Weights of a small sound classifier.
Model: 2.58M parameters, arch efficientnet_v2, activation silu, widths [32, 64, 128, 256].
Training: soap at rate 0.0031, held-out accuracy 66%.
Data: trained on acted Russian speech (Dusha), 26041 training examples, 129.8 epochs.
Rows from block 8, named by matrix and row number. Each number is 50 + 12 x the weight over the matrix's rms, rounded and kept within 0 to 99. All counts start at 0.
# convs0: expand pointwise conv (model.blocks.8.convs.0.weight, 512x128x1x1), inputs 0-63
convs0.330:71 43 36 38 43 51 52 41 53 20 65 54 39 38 56 39 58 45 59 44 49 52 63 43 75 44 31 50 74 59 52 58 42 53 68 62 50 55 42 49 69 53 39 63 29 49 60 36 28 53 52 62 40 40 45 37 49 43 63 39 41 37 60 55
convs0.331:42 57 47 44 53 50 45 26 50 45 53 50 25 56 75 59 56 53 58 58 50 51 43 54 78 51 54 39 40 62 44 35 38 44 48 65 50 50 41 51 54 47 64 67 36 62 57 53 33 47 55 29 57 60 52 40 51 64 36 49 59 39 57 57
convs0.332:41 49 51 31 46 53 47 50 35 52 42 89 32 99 84 47 47 34 43 72 66 41 68 29 56 50 51 29 50 66 52 42 67 49 77 69 64 49 88 92 59 39 29 24 39 40 39 50 67 36 66 51 53 23 27 48 28 41 36 56 45 48 74 30
convs0.333:75 54 64 52 62 48 51 54 42 47 49 32 22 70 50 48 57 49 61 69 50 43 66 62 60 48 69 88 58 58 73 64 47 57 74 39 68 43 30 31 53 61 42 51 32 76 51 34 55 73 56 50 55 64 65 54 59 34 27 58 44 41 58 51
convs0.334:21 46 46 50 62 71 59 74 50 40 34 34 44 35 66 50 30 40 37 48 08 34 49 47 52 53 39 62 77 16 41 68 49 75 51 29 33 77 72 22 62 78 53 56 63 51 45 54 36 56 66 40 63 25 51 25 48 69 75 36 72 50 66 61
convs0.335:31 50 49 49 52 45 52 29 53 48 55 42 64 46 49 39 53 69 45 66 78 68 55 55 36 47 51 60 32 60 52 22 63 33 40 57 39 64 52 46 45 50 55 75 43 53 65 47 39 37 47 60 63 47 40 51 53 41 63 36 51 40 30 36
convs0.336:52 61 59 63 44 47 42 35 41 62 52 63 52 53 45 48 54 40 53 55 58 61 65 46 64 63 35 41 63 45 44 37 70 58 45 48 53 57 44 51 51 45 38 58 30 54 51 34 37 60 53 39 54 43 40 59 45 34 41 54 67 51 56 65
convs0.337:51 34 52 68 46 66 58 53 35 55 52 48 39 46 46 55 56 40 64 30 47 45 56 41 65 48 70 34 48 68 63 55 36 39 32 59 36 45 34 52 21 68 65 23 28 56 50 61 43 62 37 47 50 44 26 53 36 37 82 48 45 46 39 25
convs0.338:54 62 15 63 55 32 51 43 22 52 61 70 38 47 27 44 51 57 54 42 36 31 47 45 47 39 56 26 40 61 40 55 57 22 53 61 62 48 62 43 58 50 51 33 48 51 54 63 28 56 47 54 39 51 52 54 64 34 44 53 78 40 61 37
convs0.339:58 60 49 45 56 60 51 62 57 48 42 52 61 74 49 65 37 37 59 35 49 55 12 52 44 54 32 52 66 31 48 49 55 70 47 64 34 28 42 52 58 63 26 52 66 85 43 63 50 49 43 48 27 21 48 80 40 40 34 65 48 52 52 51
convs0.340:45 46 39 47 72 62 58 41 55 54 54 56 70 48 47 54 60 54 28 24 48 58 64 45 39 56 43 52 59 45 52 51 56 61 42 69 60 28 24 35 48 54 44 68 45 59 49 64 48 28 36 60 45 57 55 59 55 35 52 62 44 48 71 27
convs0.341:05 55 43 57 43 57 57 46 66 56 40 64 37 65 68 46 76 56 48 34 48 50 42 24 47 47 59 26 24 52 41 40 27 44 42 36 47 58 82 33 60 57 42 40 68 57 48 59 43 65 53 43 48 37 54 50 49 56 43 30 77 51 60 51
convs0.342:35 38 45 48 63 50 60 48 58 36 48 60 51 48 66 36 47 43 33 53 80 69 73 60 34 67 63 38 59 40 59 62 33 46 68 48 38 16 81 43 48 24 31 51 34 50 16 28 45 35 52 66 43 70 53 64 53 48 59 48 59 61 28 39
convs0.343:50 38 70 35 47 55 37 57 46 59 52 41 61 42 38 64 38 50 52 42 50 49 58 51 52 53 58 38 55 36 55 48 34 33 51 55 61 57 40 65 59 32 40 49 66 52 61 48 41 57 42 46 45 41 47 62 54 47 55 31 39 54 37 58
convs0.344:58 54 25 45 43 44 50 42 55 57 42 49 47 51 69 52 68 45 61 42 55 51 41 50 74 47 37 47 43 46 68 48 39 29 37 57 59 63 68 40 56 28 40 50 41 51 50 54 52 43 42 36 56 56 54 52 56 64 53 49 54 52 58 45
convs0.345:42 53 62 48 46 63 56 53 55 72 50 55 62 36 73 63 49 52 43 43 40 59 62 45 52 58 34 50 48 52 63 51 63 64 64 56 41 65 48 48 35 72 67 54 37 36 45 48 73 64 45 40 52 62 44 44 70 53 55 50 50 65 62 47
convs0.346:67 66 31 44 48 43 36 82 36 50 39 34 52 43 74 27 54 41 38 57 61 65 49 61 47 31 58 34 60 67 61 84 53 27 87 41 51 54 55 50 63 53 48 55 55 41 72 21 55 65 64 23 41 64 45 30 49 32 46 62 48 61 66 08
convs0.347:56 60 35 58 43 44 60 47 65 42 64 60 53 66 55 70 39 56 61 22 45 56 61 52 55 37 42 70 50 46 48 52 60 46 47 32 50 66 32 40 58 57 47 47 61 37 47 50 51 43 59 39 25 38 54 57 58 64 54 42 57 42 50 36
convs0.348:45 47 57 61 69 56 57 46 51 59 51 43 62 49 57 34 64 36 41 49 29 70 38 38 48 41 40 52 47 53 55 45 48 47 44 56 27 41 47 51 42 37 40 56 55 46 45 81 44 48 78 67 58 48 51 55 55 59 44 44 64 43 63 54
convs0.349:28 42 58 50 60 63 51 51 64 69 44 46 41 75 43 37 78 45 52 58 29 41 39 61 47 41 60 28 50 65 49 53 42 56 44 49 53 52 47 47 47 47 51 31 75 50 53 33 32 80 57 35 24 58 52 54 69 41 58 52 63 62 40 51
convs0.350:53 40 42 28 49 57 49 56 54 57 62 43 61 53 46 48 65 52 47 51 56 56 59 65 48 48 57 40 54 40 53 50 39 34 61 34 46 38 44 50 54 60 52 59 45 42 41 47 32 49 38 42 57 56 51 38 53 64 44 58 51 58 42 62
convs0.351:44 74 39 52 50 42 32 49 56 38 48 51 61 58 30 62 43 52 46 67 47 30 64 52 45 32 52 49 44 71 48 41 50 48 56 59 51 68 44 71 42 44 43 33 37 59 61 20 58 63 35 49 32 42 51 53 58 52 57 47 45 46 45 51
convs0.352:51 35 40 30 51 46 44 63 59 81 55 57 65 51 63 47 43 48 27 48 55 50 31 70 61 44 53 61 54 45 50 34 52 55 52 57 52 39 37 57 23 55 49 46 64 46 53 36 67 53 43 54 45 58 55 65 45 41 58 64 43 39 52 39
convs0.353:50 46 35 48 54 61 66 54 69 65 53 71 43 68 71 58 48 35 29 38 45 69 47 44 60 56 64 38 59 63 54 43 27 43 25 73 58 48 48 41 41 56 53 41 51 42 36 48 60 48 39 32 38 42 52 71 47 67 43 51 35 62 63 66
convs0.354:45 34 36 55 58 64 55 49 66 49 46 60 51 67 46 56 61 66 34 41 58 69 36 48 49 27 61 63 42 77 55 30 37 35 39 56 55 24 48 45 48 50 55 57 58 71 58 48 36 81 60 42 52 60 58 63 59 47 57 47 36 65 35 49
convs0.355:37 57 56 55 53 47 45 43 59 53 60 75 36 60 96 43 50 65 68 56 53 57 61 50 46 52 61 28 25 32 31 43 40 51 42 53 49 68 44 72 68 43 36 50 66 36 64 59 33 25 28 51 65 34 51 33 56 56 73 54 42 51 61 62
convs0.356:55 44 72 58 69 64 45 25 38 24 50 25 63 42 61 41 38 69 37 72 68 28 72 52 53 65 46 47 48 52 58 31 46 77 24 31 55 77 58 26 65 66 32 38 59 61 53 56 45 52 42 44 41 63 52 15 51 57 41 63 33 59 61 76
convs0.357:48 44 41 35 56 54 49 58 48 42 53 39 55 67 60 31 41 50 52 58 54 59 52 56 59 56 62 61 50 59 41 41 41 48 47 54 48 51 45 39 55 34 57 44 37 60 54 35 61 49 44 36 55 69 30 57 59 51 36 66 49 49 56 59
convs0.358:38 43 49 50 33 49 37 44 53 38 36 37 43 60 61 47 77 53 55 45 53 57 62 34 39 75 71 55 43 41 39 63 44 48 37 45 57 37 55 29 42 43 55 33 52 52 54 56 69 40 55 43 51 45 61 62 32 50 49 53 52 55 57 38
convs0.359:39 56 52 47 36 49 47 54 52 61 40 34 61 36 41 68 78 57 47 42 66 54 41 32 51 50 50 50 60 54 54 62 60 53 59 25 54 40 61 67 52 48 52 57 47 50 57 51 48 65 47 49 51 48 45 52 59 45 53 54 46 43 57 52
convs0.360:54 37 46 44 44 53 41 71 68 41 32 34 55 47 44 42 62 63 72 52 47 42 45 49 36 48 45 48 64 59 30 54 65 45 38 49 48 50 41 58 47 51 58 49 38 56 46 70 45 52 40 55 59 46 48 45 37 48 70 41 45 49 42 38
convs0.361:48 38 50 73 48 56 49 63 30 50 51 67 36 53 49 39 60 43 44 52 59 66 57 51 57 41 54 45 56 48 32 60 55 45 57 67 44 37 48 57 69 34 70 50 49 72 58 44 40 68 49 52 51 29 59 52 46 58 38 38 66 36 52 55
convs0.362:66 51 47 43 48 47 66 25 56 74 61 39 38 28 40 55 48 71 60 47 51 40 77 63 63 39 43 36 30 24 48 44 18 34 66 54 39 72 32 45 65 47 48 31 51 43 51 42 57 48 38 39 40 51 51 62 53 52 52 56 64 17 30 43
convs0.363:53 62 57 41 54 23 50 68 50 51 44 53 51 40 53 56 30 29 65 48 29 50 45 63 37 69 64 47 55 35 57 45 52 31 32 38 41 59 54 57 48 51 49 54 61 49 46 47 59 51 52 48 55 46 59 60 45 72 52 39 55 34 50 36
convs0.364:32 41 40 43 54 46 45 58 56 78 59 66 50 39 63 35 44 69 42 28 53 46 55 48 52 52 74 72 46 53 38 55 54 51 55 56 45 50 48 48 56 52 53 38 47 51 58 42 44 58 48 49 49 40 57 53 50 58 43 44 69 45 40 52
convs0.365:59 54 69 65 54 26 59 29 30 43 46 58 44 60 40 52 70 46 25 56 56 47 29 53 56 62 44 29 51 51 47 53 58 55 30 60 44 52 44 45 60 21 64 60 36 52 41 29 71 41 41 37 64 31 61 58 35 52 27 37 39 65 57 66
convs0.366:52 48 50 39 59 57 43 52 47 49 50 32 53 28 42 27 57 55 54 38 35 33 65 57 68 64 39 43 44 37 40 34 48 41 66 48 53 35 65 58 45 33 44 68 67 66 30 50 60 46 47 60 59 58 41 54 58 73 47 63 56 64 58 46
convs0.367:59 45 40 53 58 39 60 47 46 42 58 34 37 57 46 46 55 49 39 52 46 44 58 36 51 67 54 30 39 68 53 50 42 52 55 45 42 43 42 51 58 61 56 42 45 48 36 37 38 44 35 54 37 61 40 59 50 43 51 47 51 59 39 67
convs0.368:50 37 48 65 44 44 58 52 46 61 54 46 42 32 62 51 51 43 72 63 48 42 40 69 57 64 30 21 51 61 49 69 47 67 31 32 36 54 59 39 63 68 32 39 31 43 57 41 42 39 43 36 57 45 60 42 61 57 30 59 65 23 61 48
convs0.369:49 60 71 61 47 47 62 42 53 49 52 58 34 62 28 38 55 35 42 40 70 43 49 52 49 67 37 42 33 63 29 35 48 56 60 52 43 75 57 60 38 58 53 31 46 80 70 80 60 42 47 54 39 56 41 46 55 41 59 44 54 48 50 62
convs0.370:45 46 29 34 63 48 37 63 44 58 39 51 59 36 39 57 51 32 30 46 50 47 55 31 30 43 45 49 53 36 59 61 46 58 70 63 63 40 38 28 58 51 38 41 44 48 59 42 64 51 39 48 53 36 41 50 49 54 48 42 40 57 40 40
convs0.371:50 40 25 49 46 48 64 60 52 48 50 58 62 57 45 46 35 48 64 64 65 50 43 56 50 38 63 64 55 34 55 47 81 53 68 26 56 77 49 80 70 65 50 55 54 54 47 47 55 43 58 44 47 39 46 28 46 46 46 71 31 44 38 59
convs0.372:55 37 39 54 73 48 48 69 35 54 41 44 49 57 58 43 44 63 58 73 36 58 50 59 43 65 32 72 56 47 49 65 50 50 38 39 62 40 31 71 57 38 45 67 58 38 23 56 67 50 45 67 68 54 46 44 59 66 59 52 24 39 63 45
convs0.373:55 41 10 33 43 41 30 55 58 35 85 64 53 64 51 35 52 60 22 63 37 63 44 45 63 50 54 54 44 27 49 46 69 51 67 43 32 54 46 57 66 45 54 52 47 55 58 39 41 66 53 43 44 40 65 49 61 50 54 27 84 54 43 40
convs0.374:41 64 33 70 52 77 44 61 47 63 25 27 40 45 49 53 47 41 48 53 22 55 37 41 35 49 63 37 35 61 26 44 58 60 52 47 59 49 66 19 40 43 55 73 72 80 63 23 51 53 65 49 40 34 61 34 56 40 58 48 61 51 63 52
convs0.375:49 65 49 38 66 38 62 53 47 53 65 31 52 73 74 24 21 55 64 52 59 39 52 40 53 29 57 53 56 54 67 52 52 42 57 37 48 56 22 48 75 57 78 30 50 57 56 22 63 51 58 51 58 54 36 59 53 62 90 36 20 47 37 55
convs0.376:53 56 58 54 60 47 50 51 65 61 55 61 50 39 46 44 41 59 32 51 49 42 55 35 58 62 48 42 36 38 50 55 43 56 38 47 44 58 56 59 55 51 54 49 64 38 58 53 44 38 42 33 36 31 40 53 60 56 48 58 70 48 45 40
convs0.377:57 59 50 37 51 53 60 68 54 53 47 52 41 77 57 48 47 61 22 74 52 59 55 59 56 43 65 76 61 58 49 50 53 39 47 42 68 48 40 67 43 54 53 35 58 33 44 13 49 51 51 25 49 45 39 57 47 39 46 45 68 58 57 47
convs0.378:56 64 61 65 55 61 60 42 37 48 64 46 51 69 67 66 38 66 40 46 54 75 75 42 50 53 50 22 47 34 54 35 44 62 43 57 45 48 41 70 32 74 55 31 34 43 34 49 37 23 62 62 44 36 37 67 41 43 39 50 44 42 41 34
convs0.379:60 57 55 60 67 62 70 61 37 46 40 43 67 61 53 57 53 48 25 43 58 54 48 68 54 41 46 71 53 65 66 44 55 48 71 27 42 51 44 51 45 44 25 52 43 53 38 39 46 32 53 50 55 35 42 59 48 42 39 44 50 48 43 44