python train.py --arch="efficientnet_v2" --model="sound classifier" --dataset="acted Russian speech (Dusha)" --train_examples=26041 --n_mels=64 --hop_length=320 --input="log_mel" --spec_augment=false --win_length=400 --targets=["emotion"] --num_classes=4 --norm="batchnorm" --activation="silu" --channel_attention="eca" --depths=[2, 2, 6, 2] --kernel_size=5 --stem="single" --expansion=4 --widths=[32, 64, 128, 256] --loss="cross_entropy" --head_dropout=0.1 --init="torch_default" --residual_init="none" --optimizer="soap" --beta2=0.99 --lr=0.0031 --beta1=0.95 --shampoo_beta=0.99 --eps=1e-08 --precondition_frequency=10 --max_precond_dim=1536 --merge_dims=true --one_sided=false --adamw_lr_other_params=0.00095 --grad_clip=5.0 --steps=8800 --batch_size=384 --epochs=129.8 --lr_schedule="wsd" --decay_fraction=0.4 --final_lr_fraction=0 --warmup_steps=880 --weight_decay=0.1 --adamw_weight_decay_other_params=0
Rows from block 3, named by matrix and row number. Each number is 128 + 32 x the weight over its row's rms, rounded and kept within 0 to 255. All counts start at 0. After the name is the row's rms in percent of the matrix's.
# convs0: expand 5x5 conv (model.blocks.3.convs.0.weight, 256x64x5x5), inputs 57-59, a 5x5 kernel for each
convs0.95 102 [101 146  65 153 161 140 103  95 123 112 133 106 157 131 131 146 130 109 132 147 165 113 113 100  83 139  80 120  99 137 186 104 103 155 141 129 142  91 145 139 127 131 103 199  89 152 126 167  85 142 120 110 203 115 129  98 130 191 146 119 106 148 136 101  79 124 105 123 219  94 142 164 157  95 114]
convs0.96 102 [164 122  95 112  96 111 105 118 118  91 136 121 142  92  95 117 101 129 116 157 110 147 151 124 110 196  84  76 138 103 192 156  97  70 159 134 153 168 173 133 116 118 106 133 127 111 155 134 104 111  99 107  98 147 169  98 135 151 128 108  99 160 159 135 119 122 129 119 190 149  87 132 148 157  94]
convs0.97 097 [107 121  96 166  83 205 163  87 132 118 144  88 129 113 142 116  98 174 118 132 190 157  82  83 116 140 132 160 119 127 155  90 118  95 107  92 114 144 171 187 100 105  75 134  82  96 143  75 168 140  95 160 155  77  80  49 116 162 126 137 209 196 179 148 129  85 131 180 138 164 111 102  95 139 132]
convs0.98 099 [172 106  99 122 132 138  96 152 147 125 134 133  86  83 146 159 108 160  62 106  77 130 151  55 134 125 121 146 166 112 115 137 140 117 163 139 200 109  68 109 182 123 144 124  58  65 147 143 142 103 122 124 137 204 164 147 140 178 140  67 109 140  97  96 114 170 126 153  96 166 169 106 140 179 132]
convs0.99 098 [ 90 106 152 100 163  83 120 156 110 110 131 131 138 155 180 144 212 123 130  92 170 161 114  91 139 127 111  89 149 122  88 132 176 118  86  95  85 115 135 173 107 127 140 100  84 203  99 114  67 172  76 192 140 112  87 126 172 121 178 120  94 134 118 189 126 190 161 127 115 137 154 179 139 158 155]
convs0.100 101 [152 106 149 126 155 170 126 109 134 124 165 114  78  99 155  71 166 123 164 102  97 130 198 158 151 117 114 149 122 116  84 130 122 126 114 109 125 163 120 160 100 106 119 152 115 129  88 179 130  72 140 112 115 131 121 158 102 114 191 179 127  96 134  71  76 148 104  94 199  50 144 137 109 157 176]
convs0.101 097 [114 174 116 106 140 145 102 182  81 159 152  93 182 147  97 132  94  98 152 157 120 147 141 108 162  85 125  77 116 141 174 197  72 105 145 106 109  98 108  85  71 127 217  87 132 167 109 127  97 109 142 128 165 140 140 107 130  74 151 115 123 144 108 118 158 106 124 160 143  98 119 125 166 153 150]
convs0.102 099 [ 75  64 124 147 149  61 158 100 101 169 150 110 107 144 112 113 191 137  85 102  97  85  85 138 148 125 125  96 134  87  90 167 208 133 120 119 105 122 122  77  78 182  99  87 114 112 140 138 108 135 176 124 148 168  94  94 147 109 121  33  80 133 169 105 155  82 147 124 131 132 167 132 125 134 138]
convs0.103 101 [114 154 142 131 141 103 130 167 131  82  71 162 165 107 138  99 153 158 118 136 108 152  88 190  28 142 160 160 118 158 141  98 187 111 169 127 140 140 143 166 148 125 132 197 127  73 169 139 116 171 165  95  98 107 127 150  92 109 172 105  73 119 152 126 157  29 173 158 117 159 137  92 135 110 154]
convs0.104 102 [144  22 105  74  91 112 150 162 129 138 122 118 115  68 184 101 143 104 105 100 118 129 147 177  79  94 148  86 113 110 171  86 128  72 117 107 138 127 174 160 155 116 138 156  95 143 115 128 168 110 149 143 199 182 141 166 130 104 194 158  44  84 114  89 168 155 121 177 152  94 129  61 108  75 128]
convs0.105 100 [111 144 139  88  99 167 130 117 102 109 158 191 174 118 117 191 115 143 107  93 154 177 109 143 178  77  87 107  98 210 181 136 119 154 199 130  87 143 146 143 128 147 124 191 112 173 132 128 163 143 211 169 101 111 152 129 120 149  76  86 122 120 130 171 130 125 157 109 126 132 131 162 153  87 153]
convs0.106 100 [136 127  59 129  96  97  87 134 159 121 133 117 116 109 174 151 159 121 137 193 144 181 122  97 163 102  81 168 162  75 124 135  48 159 153  94 198 155 124  93 121 141 127  87 158  71 156 142 108 123 145 141 112 112 133 138  89 124 144 108 164 108 109 170  69  89 147 121 137 130  71 142 115 116 165]
convs0.107 102 [154  99 101  78 161 112 180 101 127 100 136 129 137 105 150 129 121 152 122 103  70 117 120 118  96 110 185 117  86 131 172 150 172 166 151  55 104 137 193 134 166 163 171  68 101  55  63 135 174 215 141 139 151 137 148 130 135 178 109 125 167 101 131 105 154  91 136 156  87 100 164 184  78 119 135]
convs0.108 101 [ 99 125  68 114 170  73 137 131 112 154 145 149 163 134 146  99  85 157 135 168 152  85 153  84 103  98  89  85 156 114 134 153 182 161  87 174 141  83  64 154 157  69 148 128  79 118  74 175 164 113 152  79 131 144 109  26 155 187  68 168 126 144 133 110 206 162 137 143 121 136 127  89 132 133 149]
convs0.109 100 [193 107  93 169 123 128 137  77 162 144  93 106 125 161  27 165  51 148 154 112 106 164 140 163  97 148 115  96 121 127 138 103  91 113 128 149  83 129 128 133  87  91  83 180 138  77 106 118 174 134 112 117 131 129 171 101 116 130 106 141 149 136 161 126 109 126 138 144 128 126 134 144  95 148 166]
convs0.110 100 [147  98 126 113  98 160 112 125 164 158 131 122 165 116 131 121 153 153 120  83  90 107 127 152  94 166 137 120 146 150 100 147 118 121 115 146 128 162  80 153 137 154 158 127 138  13 142 130 148 131 128 155 156  97 117 135 132 118  96 134 124 122 147  68  96 156 117 131 170 107  75  90 153 177 138]
convs0.111 099 [120 140 166  84 146  98 135 171 187 112 157  99  89 121 157  86 157 138  76 198 100 101 141 114  61  98 112 124 138 141 114 131 161 143 122 165 160 194 114 131 171  64 114 164 128 114 132 129 144  89 108 223  74 118 194 174 142 116 116  91 162 101  77 130 105 105 124 134 143 149  69 186 100 143 104]