config.toml
dataset = "acted Russian speech (Dusha)"
num_classes = 4
norm = "batchnorm"
channel_attention = "eca"
expansion = 4
residual_init = "none"
learning_rate = 0.0031
eps = 1e-08
precondition_frequency = 10
max_precond_dim = 1536
adamw_lr_other_params = 0.00095
max_steps = 8800
warmup_steps = 880
weight_decay = 0.1
Rows from block 3, named by matrix and row number. Each number is 128 + 24 x the weight over its row's rms, rounded and kept within 0 to 255. All counts start at 0. Numbers have three digits each.
# convs0: expand 5x5 conv (model.blocks.3.convs.0.weight, 256x64x5x5), inputs 21-23, a 5x5 kernel for each
convs0.139:153132136111141141121147128133123138117130095097137114093144151145104131122134157116170101135082129156122125125152128132099131100129171132102106164122146143090191122119116113142124128153103105141152148110126138131140141126097
convs0.140:077155121126151113109166090107164128161131103125116098105153106178119103158137155108122137156114139113152127115106131159092137090126128167148109122136139111113134104107141087114138129093157160112107139136112161144111146101107
convs0.141:148116146136162113133125163143150097102158168149142125165113100121154160143127172131149108091125108126146103148149139115158108101089118106123129192179135172119112153123155147101082108147100092132117168112136099160129129118186
convs0.142:111105095136118133135148084153137144127123122113115099129101117108079151183139153110105164161107094132140137149114198140119129150122119120155154104136123133113110174129112150115128123123094128128118125089157119129128188066115
convs0.143:163132092144138133153121131111091136142085148127123093141127163152165128107110131111118120135121134114145139117138150103152112156142157119116122144102144115129116126139128100103145106136130158148120128150119130132093141123146
convs0.144:158123117080121151146149120137137116149126106098110066154111123116148105145119150117123117098132098123090101155138152156137138161114124111055140142108171114147146097090106081148156123168110101129160141095128122134151093095172
convs0.145:136155151117152115164159175163110117118121100152137156133149114108127163130095130117131131167101097115076127115130116165113134139134162138131125135201081046149095138151087143139168140201098134121138118129091102124152129107153
convs0.146:115165099097113109110137129106109139188122139124102140124148161147130153127119107123119151124099132163124152135076109148156124117112101118140142131119079109097114148116116144110111095137139124101154132118103163094140113150123
convs0.147:118141112157143144129129138132124133133115129143118149131125114092116152131122088152109124111137118148117136101145103144177154154110131110131114086142176132138119118119148122118168131119165112093153119123180155112114120109111
convs0.148:123147148154106142159112103094139137123121129138100114111109079120158113142140130115129156122121112129194190151123152117136152117078142092100140138170108135106149147192137126140105117128140093124101092120114151099124126151154
convs0.149:113086120144130124126141133125128133140151123136109092124145141143118137187126170099113175173141115109155110136152099130099179114173114112114139150128141127113139125104125140095140108191152127116157160099164152132163105131131
convs0.150:147124132139117123151138160143112118132109101115100145102088133107096122130131142115131128130124127116144141141126134091176143127124089111114145145160129107127142130156126141130120134125139131140156092146150152091174148077104
convs0.151:149156119153123134099111073130111166159123121087099146097110184096109151116126144169090157089174083105107161123158127145133094136160104155139142119127129126111130137149126130142142132140123104126103135145141141130079155112066
convs0.152:121136163105119112130109148110103143138142151114123144118108123112130144167150140132112178052181097130130145088112087120135087131086105170159145131122134114143126136106087139115110098152134157151111127129128114107175125153136
convs0.153:117127140115154121150150130103171112143123114117108143121143149125142164118134119141131152162098106097125196072096150181132121123124085111172103117146140130117120115101073155106138173117108166107131124144146155137154118071135
convs0.154:140160133109121124142138118153140076154129131079107113081108102136100148145100082149137152131093159153145158130110177108082119163129158108132103150139164154134110128172109102130107114085103099098103176158106125140131127135119
convs0.155:109104142106121165142153122123145127105123136088121122176123119171127151127118131146107119112133154137097132135145171154111132127158138100135150176103152165107127115132098107149168124101142131142114101131100134104159116154101
convs0.156:114122143109146139153113083137104155114140107121115111160123124098107161112139129113128148126133107135138138131129152098141137159129110138116101117129119100114112132108131135124117124133159089086116125131093127119095122098142
convs0.157:102139089136142091146138122118090155111130108107142147148060127156141132083143123103170050154171153088149120096096156134105147150129112097161133087099090172103091138126102116178130140136120107131141097109133129143120121128108
convs0.158:096161125124078111120179151131152093118160136150146085113138130134142104137112107077142145101114171110191125120118180118139142130154117090134109082121103121128115182082159113125117104127166097124154139119134109126134129141111
convs0.159:113092180155074190144147155091138157110135141123158171156161119137161122146136109143145139147120149097174172134118099134123118107096116181111147176118165139125175134150084102099089138108177155109152152157088181144137127153180
convs0.160:101127139172149116122122090150137096118153147085124103119138082139099108101119133127105110115110102117112160110141158155144112161097178139138166098123082108141136107109124110122137151119131137090123130138065110151195102096133
convs0.161:130083106145139114113101122172137128105106124148118092115108136134126101137132123151106144116104131089109122111145118107059133103133118159132103108170124148141162112123127108138092161179117147145127083124106122133153134139073
convs0.162:085142107120125133116112149143146136119119160118125127095112124090131125120130106102113150095154124194108090143129113128144087184112139133144112153104127166101128149128128138117130077092202127118093175116153147163140126178101
convs0.163:116123101132111104113098092128163125142133153094103139081149168126154161124132146110164114147169143131106137117150105148106108129131151114138127109155121125123154137135108111127126159076162117143111126131082159094150155105120
convs0.164:098100145135158158133112106169132153139163132137120121110125144095116156123194126131075106139133151112173097102124140107119119143126102104148162138090135101113122141168130113101104121102120114110093134122148082145155138098150
convs0.165:150138144173102129142136132132107088127148134071113127145069169145104100139136165110157145143098159152163100146090120119130096160151151150137122176107121086092074118099113130125113106160160155137135115103133123164127091120172
convs0.166:151134165128100115152117116108126103160147138130127159141117095110096151126105139137130096138127127172103135128127100128133098131104121107125134101213082172123114100144149153142162123129117138133139149113138159156100123157074
convs0.167:131093136115108156079121148080125144132159140141112112120116151092167108173139109108123142123150150094130121135143141166145112129107118119130078151150109156170136142134132119095130169110115150144139133134137173105142131108112
convs0.168:107107122086115144081092147155119136101141104159148114136125135126106134106170139106168111115129157182137148145118090157113133080124156140158127145126132126125163136144151112120144126103121129122089137131073108118158131186118
convs0.169:092091141146128148117125125133132103105139107106135102133131183088136111155134137103123151142105119146153145092130129134122134118148114130146135157093103144155126135098133137151127117134184092144125105146139116134162115166119
convs0.170:087113115112139161143140135161129135108101108106118107115102181101153119107126153123097115145164131086138160104134113117120119150170107151101119128090130126131105096102107117092166129105130140152110121125139173148137115125100
convs0.171:092155144152130145142171151181110088131129113134157154096085100177097136155113119078150098121098118164168096065115157131149149163108179136120159111128132125137093098111168089162135129163087153150121129124121190151108140063146
convs0.172:054121091113131173169109081080127115129155104039151143141122172156135160158175153150114076098139106141168127130107111142115135143150131109119154093097166137143120161112125112098116124144113115110123135095146107131130137119104
convs0.173:105150139177140114112111107133068115133104154133116123109176110140130147151122152156084179129144122181161174157149126142107133120106108135118175191142127138091121128142105120115136114133141144100122127111126104116083132105120
convs0.174:132162128104139139153141157141119092111102119100105100102157123125123126167159104153152088087149111150142152104117119116118171128121164102120128201089139129142138115116153114169128155127121127123158136130121140149107140089098